A small encoder-decoder audio transcriber, trained from scratch: log mel input, decoder activation gelu.
Rows from block 2 of the audio encoder of a small encoder-decoder audio transcriber, named by matrix and row number. Each number is 128 + 32 x the weight over its row's rms, rounded and kept within 0 to 255. All counts start at 0.
After each channel's rows are labels from the 100 clips, of 14976, where the channel reaches its highest value: "loudest band" is the band of the loudest frequency at the time of the peak. Only what is clearly more common there than usual is listed. The data: short read English sentences (LibriTTS-R). In brackets: how many of the 100.
# conv: width-3 conv (encoder.blocks.2.conv.weight, 288x288x3, each kernel summed), inputs 192-287

conv.14 [ 82 106 133 106 118 121 135 151 157 183  95 120 122 160 144 178  98  87 105 130 136 127 107 167  56  99 138 118 152 107 108 143 137 173 122 109 160 152 167 158 119 143 128 113  85 182 140  94 142 119 150 153 136 125 132 155 158 156 147 164  74 147 118 166 119 146 199  90 155 115 101  89 121  85 173 170 128 171 150 142 139 127 113 135  80 112 187  99 106 172 156 155 117 119 105 110]
loudest band: 4000 to 8000 Hz (45)

conv.145 [167 125 179 173 110 218 150 153 204  70  96  98 127  88 142 192 127 114 132 124 122 119 124  91  86 135 175 113  69 161  77 137 105  90  97 117 144  90 116 166 125 135 104 143 127 169 103  82  96 167 148 114 106 150 134 115  59 142 117  98 115  88  66 175 158 141 138  90 139 155  80 140 135 187 102 163 119 142  82 131 164 145 119 115 137 131 114 128 141  89  72  96  90 149 132 103]
loudest band: 4000 to 8000 Hz (47)

conv.178 [180 152 157 150 177  71 149 130 152 104 141 132 104 168 107 154 170  62  97 131 163 141 191  87 119 158 140  78 155 123  96 137 177 180 114 130  80 160 132 124  85 149 170 183 123 171 141 165  56 132 185 158 175 151 168 145 113 154 138 156 173 160  88 114 139 146 154  67 140 113 142 109 146 201 125 145 132 132 133  83 151 114 128 117 158 169  73 129 195 117 115  63 106 181  74 109]
loudest band: 2000 to 4000 Hz (64)

conv.281 [ 94  63 119 125 103 122 143 130  85  93 176 116 152 136 159 154 147 127 167 149 182 146 110 139 118 159 161 156 133 122 111  86 114 141  63 115 103  66 136 145 149  83 138 172 103 139 155 140 163 135 155  76  88 101 103 122 113 106 109  96 171 104  91 178 165 135 103 107 123 114  73 129 160 125 132 169 142  79  66 117 176  62 177  90 153 136 100 165 145 160 113 156 128 130 170 133]
loudest band: 500 to 1000 Hz (51)

conv.196 [ 74 151 116 134 180 116 103 111  94 113 143 140 147 134 154 113 102  78  57 111 138 137 145 120 182 133 139 161 144 109 132 137  96 154 170 152 112 123 157 107 111 118  75 142 107 135 144 136  90 116 154  77 109 115 156 100 100 185  44  86 148 118 164 179 107 181 123 120 111 141 126 121 148 118 154 120 195 143 153 128 104 107 186 100  42 116 167 115 156  82 192 117 135  80 166 200]
loudest band: 1000 to 2000 Hz (52); 500 to 1000 Hz (30)

conv.151 [164  81  63  76 116 115  98 146 164  82 164 126 178 141  61 123 160 143 153  93 125 115  95 105 158 133 113 137  93 111 119  94  91 148 129  84 144 165 174 182 125 155  94 102 118 161 152 140 116 104  88 174 114 137 131 103  87 153  73 189 150 108 106 161 147 139 161 157  90 183 114  78 119 135  47  94 142  99 174 118 105 173 148 118 110 147  94  83 149 114 141 121 151 237  65 133]
loudest band: 2000 to 4000 Hz (38)

conv.36 [129 163 102 197 136  92 171 104 111 105  98 158 147  67 162  76  98 181 143 163 130 151 138 131 159 170 188 128 134 165 137 151 152 201 135 155 131 158 120 167 145  92 127 129 167 138  85 140 118 123 121 175 165 142 128 108  91 107 152 136 100 188 122  86 131 169  99 157 114 102 115  97 135 122 102 191 159 135 105 107 108 125  79 137 115  71 176  75  88  94 127 164  69 144  41  78]
loudest band: 4000 to 8000 Hz (74)

conv.254 [ 96 157  56 134 108 193 134  90 130 108 122  77 122 155  81 133  95 110  35 134 122  96 130 142 122 107  77 104 142 115  55  97 143 141 157  77 108 122 103 125 109  92 126 123 115 190 102 101  90  88 133 140 105 110 147  65 146 108 148 111 137 120 147  71 117 100 190 132 138 159 175 172 166 168 159 166 141 103 138 128 148  92 106 164 121 107  93 174  86 124 143 113 121 124  87 137]
loudest band: 4000 to 8000 Hz (70)

conv.55 [128 139 175 153  88 101 115 170 144 117  79 129 147  99 102 121  88 115 157 126 138 110 166 126 106 129 185 178 165 107 111 181 140  67  87 181 201 141 129 104  94 116 141 171 150 127 151 185 168 112 169 161 107 109 102 173 157 151 153 141  61 167 148 199  81 115 151 101 139 112 142 118 154 112 115 166 110 188 164 104  66 108 131 146 121 153 106  95 138 128 126 108  96 150 153 148]
loudest band: 2000 to 4000 Hz (45); 4000 to 8000 Hz (45)

conv.20 [122 184 159 146 121 101 102  93  98 154 137 111 162  42 121  96 175 104 132 117  92  87 137 125 104 115 112 132 120  53 177 123 136 166 171 143 152 101 155 109  80 136  47 146 163  70 125 109  41  93 114  90 133 116 147 145 116 145  43 118 141 131  79 113  93 105 180 108 122 128 153 111 169 143 139 122 141 135 141 128 173 228 110  93 117 136 142 132  83 143 126 138  98 141 146 132]
loudest band: 4000 to 8000 Hz (35)

conv.278 [ 97 128  80 144 112 135  63 157 153  94 170 111 153 148 107 188 116 120  67 112 109 129 115 179 184 131 100 130 169 135 137 156 127  69 176 154 106 142  94 129 172 108  45 124 116 103 154 116 178  92 136 147 181 159 167 104  84 150 117 133  89 138 174 177 130 125 155 104 183 128 211 151 161 157 184 152  83 101 132 157  81 114 108 137  98 133 147 117 158 147 162 165 109 107  62 156]
loudest band: 250 to 500 Hz (64)

conv.176 [110 121  97 149 103 131 105 111 139  88 154 117 134 128  88 149 140 149  96 117 116 124 164  65 118 147 118 104 159 106 100 170 132 132 145  94 131 180 145  94 170 142  96 126 127 141 177 138 149  94 107 103 142 146 127 160 173 152 163 146 125 108 177  81 150 150  97 107 176 125 133 144 107 173  98 151  99  69 190 155  84 134 168 105 135 136 139 160  92  86 135 179 116 174  62 150]
loudest band: 4000 to 8000 Hz (53)

conv.127 [126 144 119 162 125 144  66 155 169 138 143 182 149 144 159 157  93 146 110 190 169 103 129 126 118 159 155 154 126 104 170 154 151 130 163 128  69 113 145 105 132 204  97 182 172 126 143 129  93 143 130 203 132 131 129 114 153 114  71 190 143  94 174 101 120 160 153 102 146 131 173 127 113 111 159 198 132  88  96 128 104  98 115 157 154 138 172 138 179 142 209 204 150 112 174 117]
loudest band: 4000 to 8000 Hz (86)

conv.191 [143  68  90 113 132 112 148  95 146 149 145 180 126  74 136 114  91 105 181 119 131 162 146 161 194 129 133 182 162 163 111 156 102 104 114 181 149 142 125  92 119 153 141  81  85  81 115 122 210 109 121 132  81 137 116 165 109  86  80 140 168 108 165  85 132 111  89 121 110 107 115 136 123 133 132 127  83 163 106  96 111 139 126 113 146 134  74  86 166 109  87  80 141  59 108  87]
loudest band: 250 to 500 Hz (30)

conv.231 [125 155  83 207  93  81 124 122 152 170 158 130 133  84 126 137 100  72 120 171 117  98 158 139 175 187 162 115 112 107 195 107 140 151 133  89  94 146 135 121 120  58 151 140 103 185 163 129  90 145  89  97 142 155  73 136 165 124 188 154  98 154 140 122 121 108  82 159 168 126 102 170  67 110 114 162 109 143 141 102 197 134 102 147  82 179 127  86 109 103 146 155 140  74 123 145]
loudest band: 250 to 500 Hz (67)

conv.144 [ 98 132 105 147 155 123 160  91 158 135  80 147 122 151 109 177 152  81  99 179 116 149  79 183  85 132 166 142 158 156 114 108 113 122 140 172  61 108 124 142  95  96 151 130 144 222 135  71 138  89  85 177 185 137 132 102 127  98 161 167 106  90 148 181 159 135 114 110 202 177 143 112  96 127 185 177 106 109 191 138 114  89 136 138 111  60 145 146  75  87 111 119  80  92 135 108]
loudest band: 4000 to 8000 Hz (100)

conv.154 [118 110 164 213  77 131 170 100 109 141 114 130 145 149 107 131 124 117  93 158  66 143 111  48  75 177 135 133  95 118 160 176 108 148  99 175 156  95 140 144  75 169  99 116 127 147 120 111  54 123  95 119 186 148 132 125 138 137 152 139 119 111 205 127  98 148 184  92 130 130 143 152 125 122 166 178 141 113  84 144 104 112 188 213 121 141 168  93 155 121 164 160 103 142 104 134]
loudest band: 4000 to 8000 Hz (67); 2000 to 4000 Hz (28)

conv.206 [118 158 103 149 103 140 153  85 143 115 107  99 148 146  95  95 128  65  87  72 120 152 110 127  81 136 107 117 117 115  47 141 137 124 140 122 113 102 145 146 120  96 183  90 134  68  71 143 150 108 118  95 143 144  85 114 154 111  93  55 187 149 143  80 105  87 147 111 127 113  66 100 118 124 123  47  78 144 105 156 155 116 144 149  92 169 159 158  91 131 106  92 164 161  84  88]
loudest band: 1000 to 2000 Hz (43)

conv.166 [150 143 120 148 139 142 135 103 116 135 198 124 137  64 120 101  93 104 205 169 130 180 100 120 111 117 139  66 112 127  93 175 127  92 109  87 115 122  65 125 121 231 137 124 159 176 129 122 102  63  96 116 134 158 176  48 153 129 152 136 123 177 159 158 140 156 197 176  89 149 151 165 108  88 159 174  56  36 145 167 159 169  86 134 125 163 138 140 138 116 125  85 112 145 109 121]
loudest band: 2000 to 4000 Hz (64)

conv.179 [132 121  87 152 151 119  73 119  55 117 153 144 132 176 108 130 134 196  84 128 121 104  81 108 139 134 102 145 107 139  95 189 159 144 154  98 100  87  77 181  93  76 129 167 104 165 126 176 135 178 135 120  97 132  95 116 130  75 153 154 129  89 123  94 137 121 154 101 137 159 106 157 172 177 144 173 126 109  74 132 141 113 150  79 158 146  62 152 100 153 191 149 197 153 175 113]
loudest band: 4000 to 8000 Hz (35)

conv.81 [122  83 152 164 113 112 146 141 139  79 167 146 166  84  58  83 142 106 135 141 142 191 130 139 134 167 114 110 206 169 151  57 103 141 150 124 105 121  65 110 105 162 173 146  59 134 121  99 137 182  84 117 168 135 136 172  83  70 130 125 135 118 117  88 139  68 128 165 123 161 171  86 145  96 137  95 114  96 153 153  71  94 152 170 128  81 143 135 150 131  90 129 142  73 154 132]
loudest band: 250 to 500 Hz (47)

conv.35 [107 151 147 118 156  78 165  70  69 101  89 141 126 135 138 135 148 101 107 128 171  97 107 115 194 151 119 153 113 124 164  94 164 150 169  86 161 118 135 153 151  90 112 167 134  75 130 174 114 132 143 113 129 102 185 134 140 123  94 140 154 142 157 149 118 189 116 103 110  56 159 171  90 116 143 128  76 135 159 116 118 105 136  90 114 120  90 133 114 155  89 118  91 126 105 130]
loudest band: 250 to 500 Hz (34)

conv.286 [ 93  94 157 137 109 153 176  99 117  93 110 119  66 128 134 107 165 115  83  74 132  72  73 157 172 132 130 102 147 149 139  62 140 141 104 131 123 135 105 112 120 162 105 133  79 173 104 163 142 134 146 105  84 153  99 115 103  66 160 121 174 116 108 101  83  99 122  98 124 164 134  89 175 118 146 126 228 156 189 131 174 118 101  89  87 133 150 137 154 170 153  96 182 142 163 134]
loudest band: 1000 to 2000 Hz (77)

conv.246 [ 68 125 164 148 117  86  54  85 140 179 127 173 143 145 140 116  89 159 138 146 156 133 135 144 138 136  74 208  94 158  90 101 143 173  79  98 111  42 107 189 107  98 143 134 110 149  91 161 111 111 157 145 121 194 191 125 110 114 119  74 126  85 178  68 150 150 134 156 168 102 122 122 103  82 102 132 154 150 106 159 174 164 156 192 115 129 148 118  56 117 149 112 118 119 131  79]
loudest band: 4000 to 8000 Hz (28)

conv.97 [105 174  88 169  89  56 155 166 155  95 110 166 126 108 118 174  97 139 135 176 108 132 117 113 135 103 149 151 163 149 112 138  90 102  82 115 143 144 135 119 174 137 130  93  89 121 169 146 177  98 125 103 117 131 132 168  85  86  62  82 111 135 142 175 132  77 190  90  85 100 191 211 156 124  87  87 148 166 109 159 132 162 100 131  95 180 171  81 122 131 110  76 161 121 119 119]
loudest band: 4000 to 8000 Hz (37)

conv.232 [119 118  92 123  75 148  81  48 147  94 111 144 132 115 170 141 125 151  60  80  94 160 111 141 171 166 114 155 127 112 102 108 157 131 127 150 170 125 159 130 128 133 143 164  99 126 123 109 168  37 164 161 145 134 148 137 136  96 127 142  97  52 127 142 127 124  81 129  78 147 126 147 147 144 189  82 139 115 113 108 145 125  94 153 137 156 140 153 144 158 139 111 125 148  90 119]
loudest band: 1000 to 2000 Hz (62)

conv.177 [120  78  85 159  98 131 182 134  85 126  81 134 103 129 174  52 111 176  97 143 126 179  68  62 111 109 210  94 147 166 107  82 141 100 138 118 135 134 107 128 104 160 118 173 198 128 133 132 121 122 123 184 120 131 200 133 106  96 126 193 115  63 118 173 172 179  97 112 149 103  85 119  92 116 111 171 109 120 108 143 145 121 108 128  75 120 126 167 111 103  89 148 163 115  95 189]
loudest band: 4000 to 8000 Hz (28)

conv.37 [ 91 136 113 129 127 139 124  90 144 128 126 123 126 122 163 117  85  92 100 110 119 123  69 131 118  53 109 136 109 107  81 107 132 170  91 101  87  69  79  77 113 134 108 124 115 140 139 152 117  64  97 146 102 119 103 143 127  94 107 113 119  87  59 135 125  73 109 115  95 207  57 124 146 141 100 132  99 125  86 140 129 116 124 128 172  87 206 171 138 119 154 167 118 150 108  90]
loudest band: 2000 to 4000 Hz (42)

conv.90 [138 136 165 147 103 175 137 158 139 137 118 150 131 162 103 146 116 119 143 120 119  55 148 193 126 125 156 153 137 127 151 161 159  93 149 110 141 121 161 113 120 129  94  98 161 177 206 117 169 159 159 109  81 138 187 171 116 209 154 166  99 133 144 133  97 197 139 104 106 116 126 134  93 161 124 148  80 171 168 132 144 135 121 132 144  91 100 140 152 131  81 185 129 153 160 158]
loudest band: 4000 to 8000 Hz (46); 2000 to 4000 Hz (25)

conv.68 [ 98 108 118 170 117  65 128 176 167  94 228 149 117 122 129 114  73 113 127 116 120 126 128 143  66 133 119 125  59 109 146 167 132  97 117 127 211 109 122 130 162 145 120  90 165 128 119  86  67 110 151 111 101 118 102 102 140 174 111  78 111 130 116 135 158 107 122  83 114 102  74 142 151 127 126 122 164 142 135 141 114 111 152 111 132 100  90 102 148 107 102 133 120 117 116 119]
loudest band: 2000 to 4000 Hz (39)

conv.24 [106 112 103 108 138 106  89 165 128 140 116 196 137 143  86 149  72 117 129 150 106 167 114  90 190 158 111 132 179 155 154 197 109 183 125  82  96 127 147 194 167  65 113 106 132  99 118 166 118 122 111 202 136 120 166 138 138 134 109  94 166  84 174  64 131 141 132 144 153 104 119 119 148  87 135 194 103 154 104 100 134 123 124 126 107  85  96  88  78  96 162 161  85 100 108 145]
loudest band: 4000 to 8000 Hz (48)

conv.156 [167  64  92 129 119 124 113 103  93  82 222 168 160 114  26 117  77 171 138 138 205  91 168 102 119 119 146 151 100 129 131 129 120 118  90 133 213 138 114 188 119 144 123 132 109 165 179 171  86 151  85 184 157 120 112 116 134 111 124 107 102  91 125 149 124 145  99 144 149  90 113  81 142 132  64 164 107 129 131  79 188 185 163 141 131 119  86 124 117 135 108 129  52 154 118 181]
loudest band: 250 to 500 Hz (47)

conv.11 [144 114 114 196 180 165 143 106 161 128 153  88 179 102 101 165  57 120 119 110 107 109 139 167  95 154 144  96 205 119 145  93 171 133 174 136 184 136 118 131 116  94 177 125 136 173 161 119 143 142 175 134 137 100 116 130 134 115 152 145 174 132 146 124 146  98 125  89 191 141 186  99 125  74 137 150  98 169 110  85  55  80 128 105 121 108 196  81 120 149 141 102 138  70 137 162]
loudest band: 4000 to 8000 Hz (37)

conv.82 [ 73 133 105 155 158 158 175 153 102 108 126 150  81 165 132 136 131  94  64 147 139  87 156  91  98 106 143 168 103 194 139 177 162 133  97 160 171 137 220 163 112 145 131 149  83 149 189 117 104  80 153 141 142 145  63 145 137  95 151 168  71 110  73 144 149  85 105  89 149 152 142  95 149  75  93 131 105 131 121 113  81  88 128 151 132 108 160 122 129 120 226 124 153  85 143 167]
loudest band: 2000 to 4000 Hz (30)

conv.257 [120 129 194 102 175 120 104  74 118 154 119 159 154 125 128 150  97  65 135 106 162 116  83 161 178 103  90  99 108 129 152 153 130 120 152 204 141 139 114 133 156 120 101 141 123 102 107 175 205 104 129  98  76 153 124  71  95  61 117 105 110 144 152  98 154 130 148 129 103 123  88 151 126 119 174 124 146 111 111 135 132 147 135  89 130  90 147 100 156  80 156 125 149 111 125  60]
loudest band: 2000 to 4000 Hz (35)

conv.235 [113 120 108 138 146 150 105 122  92 105 153  87 133  54 117 134 164 150 149  90 124  81 170 134 129 139 133  94  86 125 156  83 139  77 139 142 160 124 173 127 119 151 125 138  43 143 157 173 168  91 108 155 145  93 144 101 115 144 122 166 147 138 155 101 102 159 108 103 136 122 112 117 130 161 150 116  96 135 180 137  89 104 119 111 143 126  92 107 100 158 166 199  98 157  71 167]
loudest band: 250 to 500 Hz (47)

conv.190 [156 127 142 129 181 139  53 166 160 141  94 125 148  66 111 165 161 121 138  86 129 128 110 108 107 116 154 139 139 121 111 160 120 121 116 117 105  92 132 125 136  94 204 109 134 113  83 202  95 152 147 113 166 136  75  93 180 104  92 145  63 169 115 181 118 109 156 124 155 183 151 153 186 137 129 158  97 164 160 153 131 138 134 183 112  97 107 155 181  96 128 142  89 153 197 162]
loudest band: 2000 to 4000 Hz (27)

conv.279 [133 131 160 128  66 139  81  58 181 126  72 144 135 103 117 131  67 180 148 180 103 170 164 171  80  99 130  91  85  99 134 142  89 161 144 147 196 110 186  88  83 134 131 166  92 130 124 147 110 100 188 134 138 185 122 128  96 112 120 183 119 156 156 157 136 118 111 128  76 140 118  69 103  88 121 176 121 127 127 185 111  71 106 142 186 138  99 119  73 114 108 106 124  72 125 135]
loudest band: 2000 to 4000 Hz (68)

conv.95 [169 174 195  59 125 161 195 136 103 156 130 100 133 126 166 153  88 130 157  95  78  98 182 139 157 100  97  96 175 115  99 147 116 190 148 179 132 131 126 158  73 122 155 143  77 161 148 124 137 152 155 142 116  86 116 162 127 157  86 101 106 167 118 118 106 145 121 103 129 165 132 127  96 137 131 188  92 156 179 147 139 174 171 103  94 103 132 130 169 187 119 149 139 137 152 118]
loudest band: 500 to 1000 Hz (47); 250 to 500 Hz (33)

conv.161 [120 145 118 179 146 116 130  91 178 117  88 132 117  92 180 125 155  97  89 120 133 109  96 122 151 145 162 105 187 141  87 110 110 192 202 154 131 102 156 113 134  95 161 130 109 114 211 132 129  69 120 133 130 140  99 120 100 148  74 101 169 104 145 148  92 120 105 166  95 160 162 155  99 201 172  97 173 124 171 182 150 127 117  96 151 208 120 138 164  96 123 138 130 134 121 189]
loudest band: 1000 to 2000 Hz (27)

conv.150 [126 141  89 200 125 168 118  97 112 104 137 137 198 121 156 117 100 156 122 158  77  98 114 142 120 122 114 125 134 104  95 131 113  92 105 137  48  83 149 143 168 153 100  99 128 104 113 106 156 143 146 105  88 102 101 112 126 111 109 129 149 202 142 161  90 176 170 178 132 102 143 141 117 143 141 131  58 138 142 140  57  95 155 141 100 100 175 177 170 146 112  92 102 119 124  96]
loudest band: 4000 to 8000 Hz (35)

conv.226 [142 135 109 122  90 119 185 131 197  56 123 125 114  77  89 112 110 160 115 152  95 133  98 147  87  87 171 125 106 125 201 170 130 149 105  93 151 134 123 128  95 136  95 137 148 151 140 145  96 138 142 166 165 145 193  95 177 112  62 138 176 123  91 179 120 148 117  88 125  63 168 112 131  96 139 148 117 168 137 182  79  60 104 134 156 148  77 135 212 109  94 102  88 159 152 144]
loudest band: 2000 to 4000 Hz (82)

conv.4 [138 111 159 152  93 173 130 137  62 113 148 165 119 157 158 123 110 100  92  50  85 117 143 128  60  67 130 142 111 122 198 167 146 130 102 116 143 138 139 166  76 102 117 116 115 133 131 121 155 110 113 106 139 170 153  78 145 111 105 115  52  90 120  98 105  75  89 109  96  61  42 103 114 117 131 157 110 128 142 143 160 173 112 164 120 143 142  84  81 135 138 125 144  88  91 125]
loudest band: 4000 to 8000 Hz (63)

conv.157 [137 114 164 164 117 109  72 133 140 184 134 128 155 147 131 167 106  98  85  99 140 119 149 119 146 149  71 111 112 164 124 110 147 145  96 162 147 121 129  95 137 193 111 152 141 129 145 128 121  91 123 105 133 124 160 174 172 133 130 108 112  70 125 186  88 140 143  63  92 123  81 109  68  78 132 132 131 156 124 186 177  92  60 153 155 186 118 149 118 117 148 134  62 104 107 143]
loudest band: 4000 to 8000 Hz (41)

conv.69 [171  79 106 194 177 101  90 114 144 132 192 171 180 169 174 125 100 151  59 119  85 131 104 194 148  53 157 112 116 109 150 129 108 161 158  94 139 154 133 178 178 141 105 115 131 165 203  74 101  97 144 113 123 126 125 109 100  91 122  90 119 138 138 171 100 118 117  66 116 115 102  71 144 107 125 126 132 137 111 120 115  65 156 106 147 115 104 146 140 112  72 109 139 137 105 127]
loudest band: 250 to 500 Hz (55)

conv.240 [158 169 136  95 146 206 126  95 163 129  83 179  82 157 146  96 149  96 141 182 146 170 132  83  48 125 128 130 152 177 120 130 105  94  87  79 133 143 118  93 135 112 140 117 191  88 116  79 107 122 141 178 156  92 140  74 118  61 130 100  80 141 137 133 124 101  85 108 156 173 198  91 151 163 120 122 205 147  96 131  73 117 138 132  87 128 134 176 133 135  87 106 129 167  92 162]
loudest band: 250 to 500 Hz (29)

conv.195 [106 172 126 205 157 173 128 167 170  94 135 131 120 169 127 153  98  99 116 144  70 102 121 115 146 173 107 174 160 176  99 146 114 122 107 116 136 130  92 174  53  54 113 141 128 118 104 133 105 129 137 135 117 111 120  72 168 124  68 122 145 104 125 201 153 103 139  41 140  98 111 197  98 139 135 157 174 157 101 125 127  94  80 158 127 109 195  75 126 140 121  27 205 142 115 101]
loudest band: 4000 to 8000 Hz (89)

conv.59 [141 144 198  97 165  65 148 102 156 109 184 157 124  89  86 105 152 122 113 135  86 105 150 149 118 170 117 129 203 130 145 165 126  87  98 144  86  92  77 147 131 138 146 119 102  75 137  87 139 126 138 163 121 121 146 105  80  90 116 155 141 155  99 109 155  82 123 150 103  95 160 130 141 156 131  87 154 127 119 124  95 129 105  97 120 122  92 119 141 182  88 140 196 161 127 102]
loudest band: 250 to 500 Hz (43)

conv.269 [142 122 157 222 137 128 125 142  97 156 102 129 162 106 130 187 138 117  65 122 132  32  97 197  90 140 148 159 120 164  64  69  78 171 160 133  99 138 102 142 101  79 167 131 141 177 174 171 147 132  94 134 112 129  69  78 145 147 142 133 117 109  72 145  64 138 165 136 171  90 103 208 165 138 141 156 142  83  97 109 124 125 181 122 145 126 121 102 130 167 127 134 123 187 136 127]
loudest band: 4000 to 8000 Hz (59)

conv.218 [139 145 135 159 120 125 119 154 110  44 114 202 106 109  97 104 124 133 134  76 152 112 173 158 157  66 146 130 126 139 108 140 106 103  61 114 123 175 110 162 109 198 123 112 121 151 161  86  89 167 128 109  94  73 104 117  97 142 172 173 138 165 127 168 146 142 111  97 154 167 158 132 129 144 116 104 159 168 126 146  99  87 172 108 155 134  94 124 180 141 143 136 159 128 198  97]
loudest band: 1000 to 2000 Hz (30)

conv.282 [ 57  97 129 157  93 111  80  63 170 120  85 111 128 120 164 127  90 150 103 175 142 152 110 137 174 139 138 141 118 107 122 115 171  78  97  89 103 165 128  34 160 125 109  81  78 110 170 108  90 142 170  85 184 161 128 159 127 160 168 128 151 122 112  85 107 116 127 129 112 124 207 135  98  74 189 130 140 170 123  69 102 115 150 180  79 127 111  93 181 110  69 101 113 118 126 203]
loudest band: 2000 to 4000 Hz (48); 4000 to 8000 Hz (25)

conv.252 [163 113  78 112 204 198 180  93 141  58 137 176 134 110  92 104 109 114  70 139 164  81 157  89 102 128 179 136 141 164 133  71 100 171 138 113 101 165 100 119 140  87 129 142 182 136 104 159 132 154 159 142  99 121  95 129 180 134  93  99 135 134 157  99 130 123  96 118  79 108 113 190 122 110 115 139 132  90 101 171 171  84 101 149 209 102 162 113 152  93 151 140 110 202 118 120]
loudest band: 2000 to 4000 Hz (28)

conv.250 [135 135 135 191 171 154 188 144 113  78  53  90  79  83  84 119 139  92  61 152 205 142 141 145 124 158 136 172 126 103 140 157 129 172  93 127 159 168 178 114 137  83 143  68 119  64 190 181 115 129 125  73 125 111  98 161 154 137 105  89 122 153  77 126 160 127 111 120  71 136 172 166 110  94 157 161  97 156 197  77  76  99 120 188 147 138  83  90 164 116 134 117 120 107 176  63]
loudest band: 2000 to 4000 Hz (28)

conv.65 [ 69 100 137 158  91 192 104 216 107 124 109  73 129 109 163  73 107  98 132 135 107  38  94 147 133 154 159 177 104  72 141  85 129  98 138  75 136 148  88 164 135 108 130 135 109 158 185 115 114 127 132 107 131 115 134 130 134 138 159  94 111 120 157 145  86 149 158 146 122  87 146 149 166 196 147 124 135 131 174 150 158 100  78 150 147 185 134 105 148 109  89 169 185 125  94  95]
loudest band: 250 to 500 Hz (38)

conv.117 [169 126 100 100  89  87 102 121  73  76 135 192 109 107  98 125 181 114 154 164 142  62  85 135 155 110 101 134 115 140 124 174 116 113  98 175 119 173  94 142 230 107 181 148 118  90 108 145 134 103  94 147 129 155 141  96 142 173 168 131 142 101  87 117 111 112 124 175 118 117 156 135 178 105 138  91 108 112 140 215 107  62  93 130 100 123 139  77 161 116 115 135 104  74 111 127]
loudest band: 2000 to 4000 Hz (33)