config.toml
dataset = "short read English sentences (LibriTTS-R)"
train_examples = 26041
n_mels = 64
input = "log_mel"
encoder_kernel_size = 3
label_smoothing = 0.05
decoder_width = 256
decoder_layers = 6
decoder_cross_attention_every = 1
residual_init = "zero_last"
lr = 0.0025
nesterov = true
orthogonalizer = "newton_schulz_5"
adamw_lr_other_params = 0.0012
steps = 800
Rows from block 3 of the audio encoder of a small encoder-decoder audio transcriber, named by matrix and row number. Each number is 128 + 32 x the weight over its row's rms, rounded and kept within 0 to 255. All counts start at 0. Numbers have three digits each.
After each channel's rows are labels from the 100 clips, of 14976, where the channel reaches its highest value: "top examples" is what is common among them; "loudest" is the band of the loudest frequency at the time of the peak. Only what is clearly more common there than usual is listed. The data: short read English sentences (LibriTTS-R). In brackets: how many of the 100.
# conv: width-3 conv (encoder.blocks.3.conv.weight, 432x288x3, each kernel summed), inputs 0-71

conv.192:094127110130159137119099220133022144133156140098148088179141183146111096119159111129155170102086177164110166147117158210148125114143113130090179145080142155114142162054158138145141091155163107129105177120125122143076
top examples: the word "to" (34)
loudest: 2000 to 4000 Hz (36)

conv.210:133124099140167089143152125153072134096128127085112120107155113120082166125125099195165147181158096075122110135062119097103121106133107138078071123090113113155142176131146116130169130121179132095116177111171111112123
top examples: the word "i" (46)
loudest: 500 to 1000 Hz (64)

conv.221:087065058148128161098143136136135164112135163114112183090121150160126169095134128117143094105099172110079066115116115120226151180138107201091192096136135083110176070121138082186123133159136109157101063148124117095151
top examples: the word "you" (34)
loudest: 250 to 500 Hz (34)

conv.126:064076116108137070151187125159136094080130112147141129168136097144133132112128129116097176180136115125073139150129142146133070134153104136103116107101191114107158095161154186102107123122152170165105097125126076134092
top examples: the word "i" (72)
loudest: 500 to 1000 Hz (30)

conv.175:086178164038093126105116089109048104150118056079108119141150087158138153119128059152067135120148027101112147130127125095150178100102144125100139153095129161117098163181119209096125094104097101130160089096139108135114
top examples: the word "i" (85)
loudest: 500 to 1000 Hz (45); 1000 to 2000 Hz (26)

conv.262:076089095162069072081065151121161124136150153193096159107237093164120152107206137137109156153141133152120118152159187162118047174147107129222103097151144162130125151094125169130147142168163143112196165182103162140146
top examples: voice: male (74); the word "i" (38)
loudest: 250 to 500 Hz (31)

conv.117:126099168091133106141121080075116126152141131105113125132148050171158188160115157178150175169099103129165129115109140130172074113124177162017158090026124110088120173158143121073106145116164122168090188048124122139147
top examples: the word "i" (64)
loudest: 1000 to 2000 Hz (43); 500 to 1000 Hz (38)

conv.415:142122141091112145100124142130163123130119137092130105154112150182165090166126108099113147095166144135094114108132087083156095114111084133098178101131080138144157165135119056140128130147201165141107142097144172124155
top examples: voice: male (71)
loudest: 4000 to 8000 Hz (45)

conv.178:154144191127129072127089195100106227137173152156153101115104163123132118108120101165103121158188097145114146185101129109107154190096120118172163165192177161092135101185166166150093129147154164126091170164138098180127
top examples: the word "to" (34)
loudest: 4000 to 8000 Hz (56); 2000 to 4000 Hz (33)

conv.287:101182134138088084064078101166155108126123118153124110146132124133091148110128105115124131175130121146159169081159123171150107095132134134120047085092147141070136144084092133089090100103157127158112104128113119112186
top examples: voice: male (71)
loudest: 500 to 1000 Hz (25)

conv.171:113105100133122182139092133117140118181144154104073126168163081155114115158148107088146118187152129118172129155069143157143069138105135141127129129088123103120124083096129076112107182119117161163131186071151086092075
top examples: the word "i" (52)
loudest: 500 to 1000 Hz (33)

conv.254:125130196098130108158149128068128166166056098125125119153106053062153122133153113167176162086112083111171147177104109133098107112132148071131173109165140118172101106129142138120094146121075070147077120119110150055105
top examples: the word "was" (61)
loudest: 250 to 500 Hz (38)

conv.214:127149143107171130182112127181172063189176160097109163199121107116089196134140090135112108107128131110155076119121093091117146105150111090120150127144062096180090164070069100094105140105101130163137178073167128116109
top examples: the word "to" (35)
loudest: 4000 to 8000 Hz (60)

conv.185:098128129164110122109127120125176043105088152175032082124126097157130185128096145182123061069091137112155094164133168138081129109129103144175112090125185115196071087129137133149106167109087145139107178126089140143167
top examples: voice: male (85)
loudest: 250 to 500 Hz (36)

conv.86:151189115155087166165135117075144128142087164104091107095079181137080098109157117145195182130140173108133060134100106134101154116111121126147170130116133156094074133113134179147106109202196134129130097129112096168106
top examples: voice: male (72); the word "was" (40); the word "what" (25)
loudest: 250 to 500 Hz (60)

conv.155:118136114152160131148119148128113129126121130136093165049181153120111191108169111098145126166080140204134158087048163118089108085033136160081137122171161172196086126117125156134138127119117163154146153098123056144106
top examples: the word "i" (79)
loudest: 500 to 1000 Hz (42)

conv.219:152136130065108156102117193125129139123174116097123125063166161112159156087097113112150175118123102151141153093140112073077107062102166135148102132120154188087133095066109142170132137095160175118069119087173123169148
top examples: the word "to" (39)
loudest: 250 to 500 Hz (35)

conv.21:121143122076078134132125126063135094153196125151139063138123166073160132113119119145189111107123140120035112096147117116168104109118084108138113108087155092171125114143097142171130193126161082113126136081082126157125
top examples: the word "what" (31)
loudest: 500 to 1000 Hz (50); 250 to 500 Hz (28)

conv.115:140132110135092111093102134124145108134085086121127097083207129158149094114114085177115068095121151126153091142147112182162073215102138105107148123150108125128135156106068083126134168201230140045137150096132142119088
top examples: the word "was" (40)
loudest: 250 to 500 Hz (54)